Rows from block 7 of the image encoder, named by matrix and row number. Each number is 128 + 24 x the weight over its row's rms, rounded and kept within 0 to 255. All counts start at 0. Numbers have three digits each. After the name is the row's rms in percent of the matrix's.
# proj: attention output (encoder.blocks.7.attn.proj.weight, 192x192), inputs 0-95
proj.30 092:099154155103148129145151117138084101102111142101154099139148087118061101097080143140155125113084125149185079133107141148111179113120115131143114130135112132136155098120099127127123160142112127114138135123130098123124137117121148111118085147191145148125142125135044150147137088108126140110
proj.31 089:099165096119138114134142120168100149131080130104188119121175127174113105140120141118103154122096114146133159180147128112096059111108148123141088116152148105114122114158133117140142144139142105087133149171140142136099151168131166102140105124153100119136156086121167140120132145166102131143
proj.32 093:105089108146088103143174149166161098132098117106105159143140142110133171083130155124086172139107140148105105122103135097131151133109103142131110127152155075122150138144128153143126158144093125110157154095173159105102107124121101148057102142103139128153144136129111095148172160127134112164
proj.33 089:111127163113171165175128138120125124121129105138137159080152128161128151114209128134124101115122155165130129108163107183096144102126175130103163103149140100110113177123112107122119088148124098100094151147108127126140131148132112134136123121138146154118101145098163090113129147173138113121
proj.34 093:135128078089189160101087069124105093121109138139146121156155088083109152135160150103150100108159160180099142128118113099098116110159131167133142123172106111120133141113049112107160146108111096176103128147091116114093121122149153156114115119116147107118147100130122129138118128101124143143
proj.35 092:104176132110080156174155078154158174092118167121165120148177188094146081179102117110097119128122111142118100116156151085116123123142146146132165134114127106144133110128161144118128148092113119112121115125123092126126114154095125122090141125099141103105156120091121124171107123112098160119
proj.36 093:132148152108089117109089092120080112121126083133114120080121110129135150180156162134154101153138077089162144145116115158091115132102117124112104131153114119156116151148140100112101113124087156102086103108127135104166159120133085148139104137076130130121097096126129118157099113137159097107
proj.37 095:138167087161111165085148145180137129092141129084094109148137143110139106143096099161132124088145147124097102113146094162132109150085142132143122137121113106137161096100122092161152126137184151118166123125114146113151091108124156124129119117170117138131111141158149148144134102155121112123
proj.38 093:145108149116128141089174122105169158101100142076160166050129122134155148114140130120090150117157139139112096157124121134159109099143116131154080163149157136105134116080148125120104147117121174146125151089152117130149111124092124141123106144148073137117100172154134120131138121083114147172
proj.39 074:086161104166167157156110152129156116126123151156148124129121100158125166117176094130136129103120094169127158103135144135123083117103137121166108143110147121130091158071190163158113080131089120129142132137151139114145142097100107130125159146112125113133108115113098132131129142132135118083
proj.40 100:137161090157097172153142113121150102090102132076088096109139123080125092122141105174143137181177118089082141133156100103124147128150137083141115125153124137147139129147138136127124152154109126117150139131114129128101086122138172132096151149148091112078130107094178095158103114089155116151
proj.41 087:123102117175135114095124117126114118121140161095111152130117119094162108112139125091109078100065103135157119154133175108145100086144143122131124123129144179095157133148152132091120107161115155153149120135144127142094119153156094132085125107144120123098165130118123104094149131098148138192
proj.42 111:093129124128143154116169145184150167119146081130161121155112112135119073115123135121150115133125144109100103109140122168160111130089110133173155108142118146127118104124138122129150169133153159100151109115096128103159151197159153161165169157110131110125130159098128104125110137121116142106
proj.43 115:135111165195138121153109140087160103150131119109126105094083109145132125151120113158116124147141140067167161153137154172131141096122101146122157107113183136145124100115082168139120142114144070162120125144122122163132145143151139092178138156123123122119107106112080147116118109125150130102
proj.44 096:127139120117154135147140135164119120109136118085142151110139079147121123096137145113114117117090154134144179073115105127141094090129109128099127130146143113133096099135108156135164130140170147098134173106098136120104067101110120122122132144119126105125141127119128153099102164114159148091
proj.45 098:107125131097145165131093117154136138076096129127154182102125123135129153158112119104160135132073139156112120117142117106132125154105129113151153080152127116124116104126100138154151147117126121100140128129110104123153093126166093106146137127105150127150141170123139162100143155172100129099
proj.46 103:160099179124102143085150121137103103123079151148156153160149131070145122166046110149110190160122080151113142109123140122143145151153151147149104131134098142128146117168156139134150121112174132120120145128083115129137138151117123090160129163083099127121126096097151108157128152113092102094
proj.47 092:165082143117087127126122125136148112152147161143116130074110140129071147100106131114123151100136134131085137110161111096141154089166130108140139153123164133098078128120105130132120159136099094113135092115125099158138116073135168119138131132150164155110159129107129090106112148106128147104
proj.48 087:165136115158126128109107106135145096165128138201076152112106140161135147169087123185122114135079138146161151173129127119137145129145144117097079093124103171120159158154173133106123071120101129152126085108139150114154144124125113128113136143129115142117126158118156137164147146125098127123
proj.49 090:124103122132092143148094178128113075150096094086138136088078119117146117103142191112171165150138112129096113140160098101143134111147150150107148151159102124090149130175132144110150125134171129175167127112097134117119149143114115118086132127098125126135173150153188103097139157114131138169
proj.50 103:151154144091111105167090132158137136124172134148101093103146179139099166171072151120166131142081123089121169137111131158107121163127159134135139135139122130068121102121147136104134145158110145158156129100134132089145123107125164125094125132157175148119148108143081109143147095138146144131
proj.51 085:140121079117132143125112103122196178155147135107108137166119151121133114110144100127099134134173174133115133099146131154167095109137152144086121154140126152135164099164102104085138122135112127147142126149118140133122125125108165166129142114103138109143131124178152107105106134111156131094
proj.52 089:081143116110154164138215199087138128107114138133123150144153118126134053070134113098105113117157113098113143145148125107186137155136093159154113147112148157142151121167112130084127136148158160090119115127146142083155143082169163103140143132144121142113088142170102146150113101120127141095
proj.53 091:140137126144111123132134101097129112140145066147104123163094185131078138071146164126116103165125096110134135112160141151131130164105148114105159159137099156109117109086123082132091123165171181109118164119155181097135134126126130081097144139120110127146133107113091124131106098154153134083
proj.54 099:108137128121173129072085145133115156145125127168100106121160154122157156163140098093140114160102119082118144162137178093143109157085088128143122101142109142152100179151146087133120128128158106142131142174133111128119126130117088105145124150134143153147146114145115159112107102097127122152
proj.55 093:073193166165123142098103137125129096141147156141159061119144168124122115116138145103146120132121118141123105110097199124128135133167150114145128123145106097111119087175177155141127139091160125110140116123108129119099105133163151144077156122150129146123145149142143104135098124106104117142
proj.56 092:115092167123163130105114164122095123119153115153096146129123104137150130099111115124145148106077139097154093140105142120131146087115093097136091119097148135155104147122147114091112139103104133163143133152136188118089159144163133160147118110126129119167194160126142164107152130098134123130
proj.57 093:133092101127135133102094131161200119164087117132133129192133138165115163106081122129135162135136111125128118132108111145109108189113097131140079124106149148156159138131128126154131100087136116149095076114117120147154134133123142151149098100058146173105134148131118139106119117122100164116
proj.58 095:157125191146167108141136123085113099141161100099154122156074110152170149112093142203110093173096120135153103119097127123118115134117134110114135150138100142143126114175135107094138106127144127116126141112152157124101078138122134179140110115116115121100125115124139164156122103130131096167
proj.59 099:143213148119105138122169115148135115148106156111134138113162125059142119129127125140126129150158121124113083160123098154112124119125095140135108119096124128155163116070091153125098188107109129137117091136141119128088137127166172095090145143126120115143110139127117101131135133154135093140
proj.60 098:147132120107134144097108142146146097145151116107102088121107099115169127118127104165138090157131137140106124110111126125078127099179134188156181116132121169084155158140130130148102141128164151131188125123114108114134138108091093137134123121116143136086150116161141116108148113096141142140
proj.61 099:111093153067153151124101154109123152112130144099075167109127084101137110115135151133158105130164164114146101137163177125134114101142096121117104093110122129100184117137137075055132156128148169149148129144107135138069141133128112150154155112113142129143144135091134157153120101133146112100
proj.62 104:102107138157097097109126072117142109113069107085132169124104135138150099197110095136111184139117103119148129132073147140099123105123121109149099124137135114109134096163146125111095104124089077171096130163143149134078153096133128143143120108101119092103100106132118114143103155113119106107
proj.63 087:098132089109121099111108097133130110136110196116131164081098101137134162163134131180147102112146143131128107123146092120112164139129143140120142122091124091115145129105149094132124108119157177159137120135120127111171100156146136127123158105107080188135130112114150106111097115129121119134
proj.64 106:128112102108068111105142112120105206188100082149103165194122147109151180080131153140132156132144101146118203120141164164131112147065110161136164105108106104128138168129097101100118147124141120135112144112108147138154115108109129090122152134129140089155134120147143122143118096118155094144
proj.65 118:136139112191155162142132150097118142159147098154129115121062082123127139115109107123084142165128119129125126123111158163114134125109065143146124139114122138158087120132110142134105154158127113109160120149162085140127121115105102129123138114068108151134137122120169118118115099144148143119
proj.66 090:165155102095157143089185092127090141118139127145090083116162100119103137169141187126159082147133150094147120153102172129126142078118132163163120122162092133165153180157106130159100106136064138116145127127109141117196162139148143108136148154122116123140135134095117140157137135139139094123
proj.67 118:131094142119172114111141094151097094202147052116125160150136065183146130122089153135074126174131085139115084116145151117128157132134167103123069145131126155120128129137123159112132116150154123160152142161123156143116123089160105113109112124134149145117129172151156089130121153145120128142
proj.68 102:110094115116165108128178116167100166123129090150165148141158109093138111074101167107117148142131145167167095109121092132086164132151167148165136138103091127087129139169183151124138108109142125142146127126124130107121149158130156136132145101132145143133089103115129132134093158137129131124
proj.69 102:153090122154133148125129142164136127133078112152116111150118144132157119146134105180094093128112118050151114073059183125133147107140116110145084145136085112119119127126170116143103131125105119130126152137103113154124153124109094141104111149140111135126106124139114146152162143115079110144
proj.70 095:109129128080122130066124175101070098136132086150113128091164068114123126116119165109144132196153137157158116140141135125106137160168123152095103091135088153105093121133120132148137136106123132137126115109155117157128138098134141158154117127155171149148117122122102105115162103135115146162
proj.71 111:135122081075126104093144150123139092160102131133139133167149139110144130142116099151148167138121135155107129124138125131097162167142139120114138147144133125104128080103118141129164139106131152199133150186146115127082139127133138150098138124100175150141124123128108100119150133099099148146
proj.72 089:178113114154203133091142150120132158129204164107089154134078084085126114126070148148108101114153170102135133106121131179135103156113140103149152146121092101142100125157155103093099107121103109131134132113158087115112109152149102132069125114117190128120123124098090121131140152120100118107
proj.73 097:117157145126116111153161134135138081109131078151180110122125178168128114154105105204119095115128069121130108130133114079133153158111122139134133166144106155134126148178130127135144098118154141155126151106149107116108143192105133134148151118131159150159123115111091147121117123153162141056
proj.74 110:184117155131154148158186165134109106088103118146095147097119133122126102127106137097162162114063156129142121157152144079151117160098125134128121119106094107117106147101181125154148119123153141149136109147161099130090126143100126103085128146143139158121118091151119131132130177164093168118
proj.75 092:107133148073119142168137120131116131134131113105104117170138159114125108160131106088159095083136132159109113097105110085071147163116121145136132100146106159139144076123136079137116129151150138146136147173123107099115127149086170145116115105139093153136150086147109105092056118096155089149
proj.76 101:093123130136127141135090121125131154152064134150174121141151159113161132118115102124147207103117130113086144133125119141101128119139180094160153121099107124095196174120145115122164133147153159142140134145111125147164119138161074117133110151153138146118124110123086152134135116119067156134
proj.77 100:143128076125166142112110129171152104135090140149060119112121119135129182160143090173144104142123107074126117096100151164110127139112144146116146074129167126113116160058115095124132134153166135140114115141131192110083136137121114127132160121131119136127089103133095124120135105135144114164
proj.78 081:092125126148142078175119126128088191097131136109150126120183181126160103107119140178107133082130112139154132111148110119110112110131191157117148154107110143171118151093155139125139092094164122105134132141127101128126094131112161129124108189110158129121128122146156132139142121094133124149
proj.79 110:109121093131121110121097184110128144186124141163136137162115129146120145092138151094114159128141140126110145134148110117134113146130081165105147145115124135113103156169122156157163130098151129098159143135133130082083109123178168159141150144157112144141114144119128164116156119111160173165
proj.80 090:127114080127124139093123104109137141168111090137128152118103122115134124102161152073104121114115094103134146124104119160169093116084117138084109159098178136116132125154109135124102115100140125156104131107126126152139137139153188132145091094134117091131080110122151138122108122115170150151
proj.81 100:133106124160175058119143130101079111151141141164129119167132101171150145109115138092095067119112145132121140154091117114146146122088108158144157132085156104121134128174127124104149108144153132134129130110169133120108125122114126088107150135108158114137118151072111107130133119108152104159
proj.82 094:109081058110177138184111184141131099103154187116119161161159108100108167117163119170133085123107138130124137112098109147143120122149075114095139107142130112125161120127168066126113104113129149156109110125140113120140142124154155115149168146129153144105125122158068096147110103150088101143
proj.83 086:151131145129170157135160124142116142103106119124110093091134127089115093140133109095119171174085098109131138096148132149102101130142138111125153116127150095114145102158176150104114151120117127127173112091117147132121142105084160131085155103167123134142161128092106135162140125091156120155
proj.84 091:118114101139098117158144057162103087201089177117159141181141112122111114140101103112109126112135147115104128102122130177136122122125142075116135143110121145128118128142156149109169125084146116143118111151120128125096145129195146119080179136126113132137112111114097120141132161124132158141
proj.85 093:109120093134136150126111101095136174120125111116123137211139183095150152101107125185129098153135144136096113129138105124100110141117120091102139118132127135135151141114152114120131120100142126094160112134129138154130133117152092131139138149100085079111100136139164141094083122185136142106
proj.86 093:085143145167142121142137123124141092142148149144186147128097137143143142143170126155145150063136174095139140175141104114148139140121086088087138131154152147139066137118095156112123128113117119101100109132133096138119122147085179121141112118130121142141210117136109140121095134084117116128
proj.87 087:150129138143107172070143115147133160142150154134129187179118121097117144161123142114101117119116148143093127126140146134164094122163109139123158126106153158155150122105112134135119079100131157124069108116135137141155159144065118104133123119132142128111116100114130107128118114146092152122
proj.88 105:145186088114166102125153100143096146144101137158171103166100114111152135178116135142090162136065146132116146106148113122177113160127129151132146107156151121104131103144130134140170124126140113107104116137109118106077127118130129163094131126101159120111101148143121116132146160127109156157
proj.89 104:094119072093188096137073116142104145152165121110165174146114095143162132135120147176164125141123139101128118140133126127096114124151161136112083089133140117144099157124129128130141160087183136150107136140103150113152123141097123091156110111099083124133109104100124137173136144109077151117
proj.90 109:141088209149109131176142144114066147105134103115175125118091151158102158122077137126124087186184141120137088140135126121118115151153146094130090112124172107130139099100106149104128105127111130164124134124133130117098107152111162151139143113136102118115144066122118147153116141131104117095
proj.91 113:139192139178125124138099124085115144054108197135090117117133135076124114146178139149147163096123126203138133133133115145110149148097122117123167140095143081156119168103159087119135154116131101097105093109130119102149137153120137172091131120108164116113117142142129111120116107104127139100
proj.92 103:173190140142121088150102110133150090181130117097109102128115148155118157140140124166152158099182089114141115078091145137097125095123155103136086110099071128145141162135164110131131152142142126176114152097131122118106127149115133127118135139150145108120156105147128119090103124108133149114
proj.93 091:076126155099121156134165160109067122185156144129186148140094112156116142130141134124101078130055125121136110104141144114114150136110148111111123179126116144106149121116110143087199109141096123149135122119135127100112142136161077154100149126163160107167129118109071115163153154147146158092
proj.94 099:105149165104091113216101137188127114067128160145129141145167126109125117093074092165152113110090150088130129120166140119131085119145146104107122141132149139158146103084134147119125121121131132182144140130083147153101134135132128148124115174146146107128177125100127161116102148135104093134
proj.95 094:090085047152140132091125129120117162163095111081134140183106106124170122111142161104135127130157134141087164114140131131132095122143147151079175204121122123145128118141151134132109139145154146121158111118138127163139145121115106139095113147103155126126135128140153126096112123111156151160
proj.96 082:131121100193086111140129147106156090116169167067118141126092123149121149111103154131148095129144129145124090114129091128137142165148159185135092123110142152144113172100118115115097128149132159123134122130135135163158112101107127129153122112104157134121134107133122155129079116144165084139
proj.97 092:100135116161170157121118141140185102156139115172146134153088093115155112117103071161104125138106089137123103093118134126122114110113096087113117142142132124116164152080121095113134165151117143100129097131098151107111104155162072143130118114131120083134136170134136125168178125122079177100
proj.98 087:187092161098109102172139125122080103169126106135104177129161148115119111139127114145074124121121156130147067135109155148155154145141091082146123107166148162095124157130112112075109148131142144106129100132135125100081129111149103147119171137172128101139133125111112137124162108100162111153
proj.99 102:088146083114098148143148114116148083087104112114141100148150140122148146170150094169114101171144097108118131142119167130144113163106122156120126138118191150132128127136098146078120149160114145120137097115099148150076139143127111147164174146111135124125143134141153150136093060141104084113
proj.100 096:152169146143097136122138136140143092095175132169088142120155122133102115157106157148135145142111135116142131123102129134157117157111108142108085104108152166160112128141128117133130093125126147110099114140132161161125146141109138101155110093156116115116134106158135120117083096136096120113
proj.101 107:156135134105116149185106102153154137136118090091117136162116135114111205108082091152121120118164127123112149123132096147137151132116089097119137120139114117112138104122152112135142141149132106184114151138095116172117134156121147146092140148110119107097107169104168110097104144159112149170
proj.102 118:117118157098126134116117127131198127174108051034089174148130123122102108137111100097115172166176140124149140109145121111155122111161114115151148153120104113145121112094137145175122162095143137128141147099138135163173138123134117117140112146140154114158147108112124101143149117099108146114
proj.103 115:158168153135196117147065156087050133128176143117098095111118073178100098124110218142116118093148130148126128112106110130114163135160132113109105096089125128129128156174109167144114105144133111132143147131164122131146107127113118131108123130149148136123118114123100133122121114115164112125
proj.104 093:123101127106102170137104146152128149147043126182134130173146112115108122123133148120077189102119144155122115118153137105098145111159100146142126127113110140121096115115143103155123140137132108158139131160132137116157140146109176154122126122153108148135108101195136148127129099116158165141
proj.105 101:171127156158092135124130109111139115136105071082078138129125133103121145161157063156145159167172135161094129100109105108161130127146157116157098138117120099145109144118117112146080120152129104167146133121136127131155112167147116099111115143141128131145162151155132107131155156103110108115
proj.106 077:163135134129097154098101127106147094133143127114124084127121136156137164150083114142118111113190159125183137126124135108096138101188169123137145132078125161120132149140160127107122148084148145135131161121141112144152136117099090125162109119147140108111105148099096120141163114138126148152
proj.107 104:126098134121135142132142076144143136087113112138132120122096100127159152184122151110126146158197125152108128117124179128126086138131097133143135109164124125106143057100114145101177139132118125129155096113102118159109152122134128182108173090137127150108130092130130094110115103108149161131
proj.108 106:087157133072076110161110111141147163164145111131149123159148171127144131151133108085098153088101129154105094122103135135094128125191182088130105112105107144169125100092082147159112161086078130172116117110102134109132125126114143124127122157149148109117120110109101129109119210172108145128
proj.109 099:151110135133104120080137108157097153138164154107124131092114152145156151183144110131105101141125109117126148116075174171135133144133111140190093109167099124102133114097152126164106131103114144137164110133136086108092129091095119169113094102148091175163140154145161118141156130081101146129
proj.110 104:072137129175088094095081145138143106101092170160183120099151126137132141153136148098151134083128090141151123133135138106128120105140125141145124145089154136145118133148131142116148110071144155131128116113094128140137118141155101102134136117163124158144137118132119119146126126121123100131
proj.111 099:108088163145186103074112133068105196128134112147125093120142111156132140157179157086120114128123108137143144146131105125116145118141113121101137105102136119154085129146078119201138124137166103122124125117080116160115120137125143116156108106147121134144124161134121123112160132147135120118
proj.112 089:125175160184149102140131178116120108150157124144118111157132099133126164133185163136123146080140133103143144126095151111114140115108092130141110166110140108124126133136132102127105127105122107154112115157121120128109143145106111138070134107142164150122116144104106132132172142186085140154
proj.113 121:112133048108115105144119164130119134103146148158175116172142115142158078096136084130138148091100109103168123141123127112163124081105109129082092127166132157104111152192117156162108110112150134108170131133134106127142132134123141126127078108169116133110136158156140131089125129130164102127
proj.114 093:136148133116141170134089086106155075157126147110135094117063072126109144171141141154149124106166128126130098115114113100128141136170118117135100150147109119162116133102150129138128135143141149149130150136143114154133114127138106123090126146119137155204145112125160106133106179098111145127
proj.115 113:190154187112111119144137136151158090130103150202076128108122112139124107102108153175114154085075151119167135132111112117126111105072109142099131121101112134147137129092149078137107108114177171108126135134121125139170140167116153090154089099096162129128122125076124136136124125128121165124
proj.116 097:098100139152090147125135088074153148117098117080114086118161146166152129124162088123136169118120131157090102137136106158179097128129167103131157155129123153145139131128090139142137105129176175085159102127147130105114118128103112138188159123099158134109114137086121116145134139145156135162
proj.117 100:105122159100173151113118103080115125120143142132182129109139115126121158116181132158144176133073151107158115107133120078118139112143090110089083107175121127120092104129124101133134163137103117123136145126132121103082149111130150121149138105157078089117158130186139120129131109125136132176
proj.118 091:124096066113133121106141107116131083175125118176170134170132122069114092111129125127084154116137171097108110135099126108119132097125134121120079082147128101101141146132100127115132142150125143160147135148091171142128128093184164151133147102170120121156133161097139167139128121109143126119
proj.119 110:118130138130091127111093147132158193102077112141123141145147136126113127120108069122152179176147126119149161138115159121179102136094144134138144134108133126134123107156090108140083051115117142119139138132169143163135103100139111131121092130089133099145137100149162114133111109083105097088
proj.120 104:132139133100088046103156203128116094107139115174130179104164114168149133116166168135134147117093155121123149105130132146117097116093117134150172131122144086117177069116164144162139113136105146137154133145105131118135095158111104111116123106088138141138159159132142153106121137156146104131
proj.121 113:136153096087139115126145142121112109121145102153163124131169182173087139098118060147159123121101135152112158128158120148143140115157135114107129110099111137146110127129132146131169106137112089143162125062126145124096133103156141132148157134158134120128138115108113124120137111090130137159
proj.122 091:119166100137113109140139085130133100085171146105106131140186125185149118180171147121082127108115155162095120131130122140123135150173113090099130111131119112147123120179136138098170127092091098121113116109147118146094084117138147140109152137112171121102100158103131135099106144148191073137
proj.123 097:160136158138089173096109105109155094127137131132108087110107160039139150131104115150150142121143131137140156128080118122164156131136122091149140080133105097104125111131122111160107142188108130119137164134109121156149094107137148096153115133129113130116119120133169177134145133148163183140
proj.124 105:175119119147194103144090089153150168070123099121111150106098102138154152199110109167131137116140074149135140125160160151155080121116108130122148136130139149101122104146112113140113088124089115093133113101134135120123146112096158163070122122108083130164122100168115122101132100126095134134
proj.125 109:116126126169137116126147147048122079094174131157152087099121132137106093082185083171147104074159121107118109143120130117137100085183152154115111127103135143086109162123127147146113140139147119150170130119123161132160106097105147113137123130071099126132133104127123141115146138139131115106
proj.126 094:120120101110084145199119128130077125126099155185133101173095133124087133133138192153107135087108109100164133090146113139140135141111131136095117118089138136119147155085105134109105141114143135136092115117128137144120140108146097093112158129118138110143104143164111106112146124122142147123
proj.127 099:138086099063163140149125159124138110081145148166123133140167143142089158101108099092196073164128103097164096145140146095144178146125121171117102114127134136080134157103130135142105117144116154152111099150157157145120145148139153113148150120090101132161117104112164131149125105116150104096
proj.128 099:152089117102108113092145150133130180124122065105125167194173172137134120129162108124120165131142128123120131131152110160128095099123131155138129155138131123112098157139124105086112125128145145128118153148113117161120131136101137121168138081112123152130116163113125132132160092145118129119
proj.129 104:158099145120052137170119139096110111134151137140052160132146143102102144135127147109151137148157129116146108107124120102129123075170160115137124145127136102135148115112108165144146151141102144128130139136105127133124121127155139081139131109140081140145133154120152134128147118134099110123
proj.130 095:076157144114140116121123125158167144111107127163141083107117106125144126148105169089153158117109139119153119103145108159131088133110134164131144107130080152138095185173142122137098111133109076098132142095119105155096134110138156147166137143104099106089123114171135092123072114103141118176
proj.131 093:116081114114074099097126112099074140128141177116178156169130123101126106119160139192110078117151127110142124120073122127107118153093102163161167157150101120127124161092106138103115114130100164112112108123099138084128129138095127127191102134142096140145111138159082161115145106150127128106
proj.132 096:141119115090092165140109148173116161189106095115134129116134192121109133096112154141103120168148167135113069102141100131077154116165135096118105128124112150128093143105109143115135117162108099108140146135145095088122157135146122120153118108146061109113113140103108137114178108128135100130
proj.133 094:125117075136130148151139148141153130106090173167117117131095063158133109159067130084132168079105147127112140134147143102122141118085130138181146106086118136145106124161099102145166146144128114109107141153143114187114144091112114115128069144123114149132142090101155165136088133151154148120
proj.134 103:092154168142153098149119121133157119080151152132127143096066106126134142132095122145179072082148094115112138128103144109129103152106130131117154105151126160146091139137163122135058129102178136116094151140179116161175131160103108101116142149147135144132111129108148108110125105145122102139
proj.135 108:150114112112128152091097161119092110195150091147122130155151116134144166055130111105066117191056152136118134138105106172123141160150153124113109129144125130133114126105148138134128112154156087139114146126132139136086102131100141123140122121126151135143083120107148087129182174120121165163
proj.136 105:100101112142124173159096138163095136167077159104138102193137135100121155131090150126102178085154169142142089107124131126122121138119134118126143111125133157112114161155130136137138076128137104113138147153145105147099135158111109118079120149149109117172112153166128160140180121140138099126
proj.137 110:128135138111119127149109133124133191129110111170145124106144151152108155110180159091108059164136145101164135161138130116092116115117160097106133100097128145134120161123098104096100117138109081144122125123111138137146149108152116098190156126113111146168142129124110176107157088147153105099
proj.138 101:150170112170115115127110155123091101115167088166175119179132118150148136123141207121110099116141137170142106130124113106142144111167120130144152121131149113128150102111122129143137143158108108138165110104147108122161094138123147109163142116137167127090143148094116142161134133142111114125
proj.139 099:129176133116101148183143083132166106141154136098145051089074177148062077150137073173152119120119133129136104129159148108152129136149082107113126133107093153109126136124117126143133161143131128096159143136089117167125110115159110154109159112145138108133172169087103158131153134113098156156
proj.140 103:160094129116180156132192145106082121102128079104130108154124135107116080107123141122126167190106128136094130154146148144124082116140189155126120151142176095158101124101113150122099081121145100130127153151144152112132128121120159139138092114129141144131135155109131116129125105125106129105
proj.141 110:162165144092158094120146101156085163116114160127072118103163127093142111100122123081189097166120160153103165152149126068122114090086091103077149162155133125180122147125100147107168105103134082134124104105157171100109142111154148164136160118113116130138138137114120097117102087108139098122
proj.142 105:139180184062126148146143164146116121160157188174103122097152088093083108096158120107154142080086133089152140165096105153111118133123128140096125161110112126117147118107109151139141136121104133161119076136115138147148103139169140144114116106128125117089127151085108123120120136126089128122
proj.143 106:145130161128109136113142094098097135114111139135131143162099117147110142165167178095135124082157118129109158135110164147154125110133133159136137124115110113160147103126125102111121146073130089139128144123145111154147157111094141129230153152139118117110155129124129125118133138107110142115
proj.144 103:119124158085108103089172099148150179116057121146148129115124129125132091132115143142149118158078106104146149114103159130103153129099088107139110131137144111076146104128119112134153130130120125116097143141107119121120138101133134170124095129097121128152167110126115131086121119156180149124
proj.145 104:124142115142145146126129140165128150066114122067135166070140131151136080153135081140145124142125157106150131142156133117126093113120091155127178110151093108116124147132132118142094098175084136081125097132144129139122142139086115114103116105119134143141104120121120138137130133122111153106
proj.146 112:121145134116084145113120169154160125132152087147106127187141095142145146144093177110099175119116095111136081090160128161121133144159143104135111114099118149132123116120097160125127159132156113183131131157097133106142162134141101148170107128108093171147111137164149094113126144104148132119
proj.147 109:106111123136108135105126118115100107101148088073126100136129091131127151087113147126150118166162139140144112134113118125106169111133132141106103139125125139111150096098131132140129117118134171157115135123142166113127122132151161128084095181199134094159104120104142140106166150125135119121
proj.148 107:158135147123122142126114111118026144147129201140111095132084099100138131092137179057128126096163122148106162120153070114122112107126121106102170132137121117144158135156138132127144120113146102093091079142129122112111144118140089133117140110118142124138100108114089169152184186126125149115
proj.149 100:124130141100122185125090127142152137117119140127091115112145086124100116121133149101103193122150152130124088133107127095131126142112118137108102091130146139117127142088093086077111158133100104137117082131138133157127152145167137151157108132106108083126087147152174141068124098140119115132
proj.150 112:178117152127159100103104165185152130101081145135087150095110133097125173168109065119161135116093120121148141132119167135180146152118096129143105117139093150146164120145163083149114095125119172083088103088168117175133176127120105142154107146119125147153155111133148114125098131124150091136
proj.151 101:087140101145098122093148134117185159144109101111138127169125156167173091145141096123060144132110142102117141103143154156139113163134143101164127146162101092152146098106121142138121189166148140098125132127129090148124138136126157098121093135109110141129141125142164105165140097110132188130
proj.152 090:123147136129116142125149090170132160151151129097123100127114127086109140159154119149117134113122149124155121102123123111162098124156122116160140156172095161106137127134143121139180151131098161101139133084118111083107131106107096117079146125098171130137161127155092133158106155156136112127
proj.153 101:107136151109092137121139134129192096143147158078171106127111171119126085125125066111134152130143147139117103175134130102093096140099129116133121114173129129089093119120119169055158147132115121119115125111094109106127115142100155098098185127141132115092137136112110120130126116126170150086
proj.154 102:161101113119095115084145099099119140113151098105132136110132159158140099102149146055141118171106177143087133129135102136100117135094137116122181121100139141130130136094119139123178153110127104104111116106114151112170133118107113124164121116152122099118116126141145130108122155102109126143
proj.155 084:166083131152141106147121083138124132128047139121057168126112131096093102129166133130155184145128102160140175131135122137083154143107101162118127147152098111154152128149131127106140157130152152101133137140152133116130129124125164117119074152114099158109138119137142130131151115085132174134
proj.156 086:188133128104144108113136078118152124102110149151107122156128101145147137172180114130141144110116148177130129140130079179130143132134102131135131110121134100167109153107188150156133130109119097137173113097112155099142108134146160110128107147119100132110124143117152133149064097155155152092
proj.157 106:089098125145139094152146105120152116129137135072153159123139132118140133136120106128129122141173090136142152128172119151178110105124076106099136141124140125180131124089114155135164167134093133096144119155138124106126156141141127140108122139126127125126103178145125103127131125137099117186
proj.158 094:147139116132133150122178132186101132130133142086129083120157175138155082120150151110088140109145091080137182101132147142151107148123116151149104125114131130107153068143128117172136141144152181128136143114141127144172092157108098103133108115138161127122148116119137154139120127138129143152
proj.159 107:108145117180123146097110117092147110147170114134129135141130151127109146117155093168146096120107132128112140131124113117130154137146169111127096127172147126110105152138161101153086092094158135069106144112107160091142083150180142108101122140133165092109134154111156118143128119148132116100
proj.160 096:120129090120150166110158091128201170159097119140167109148091120168112115141127079102082122156153111128145107126113153137110136167080093113140124116104131099173095120104112099126130139159163098099118143154187113107126168158122089121118132117187122117184147119147135123108113159115129121150
proj.161 101:131136142151157135144130106121206162109101136130126122118071143127118122121147073146135146130150156143074109164114131116095139125177164126102141139102144149110139141110137113134057104129082170102118137131154083110163153122113150124116098140131154130131132139144126127107177101096129130115
proj.162 105:167124118145154123095116155145093086123132129180124119125116105137095075077138154112125104100086097143126121090117138131124149176170103130136106104132109142135108178127115118119161161161144140094176125132120098100116075149119109125141120114180127134123106129136165099168155136117116072118
proj.163 097:140127148122111112078135141154146123104125072116102178136185131159141118121086118122144156123144187109145158108136123125144131150129125146138121159157153094140110099125135173133110150126132107125105135103135174110152138122153125127092143141130179148138086140145072116118080165155148139120
proj.164 097:093074147129124129075147144088106160113139084113177178118152132079127102092125104087167118140082096119117147139113118147142116165097143119124145115129128107107152105125148134130174131122115147113117109136154169108137122167098140097142113101145110131170097104165134150105140127115132145140
proj.165 108:152168135176145117060080101096137141118126142101110123095090108128190183138160139126142076149172130128137173138120161113129125134158097115106129113130124132112155119149103132109112150113100105148121096119149167087100140058147134147105118092115114103126145095163101109148145125122148155134
proj.166 093:178102083127110157121119143169155141146117118167086125128149156119159128127081151105087137168136128114125082125107115102134113135084171132091106144152124117142077139107115130123106086117147087158088131151156112112130109080146086094139133117084140120095105131133110096114130153130138135127
proj.167 108:149113165170155120146094097081172213112074085151073089058112216120093144137177105121145144137161087114106143143151140075136103128125148105144138133125111149087158153165112124134109137129131150104158118113099137113150134153125101105134115130094082155131126120132150119134122152109128128117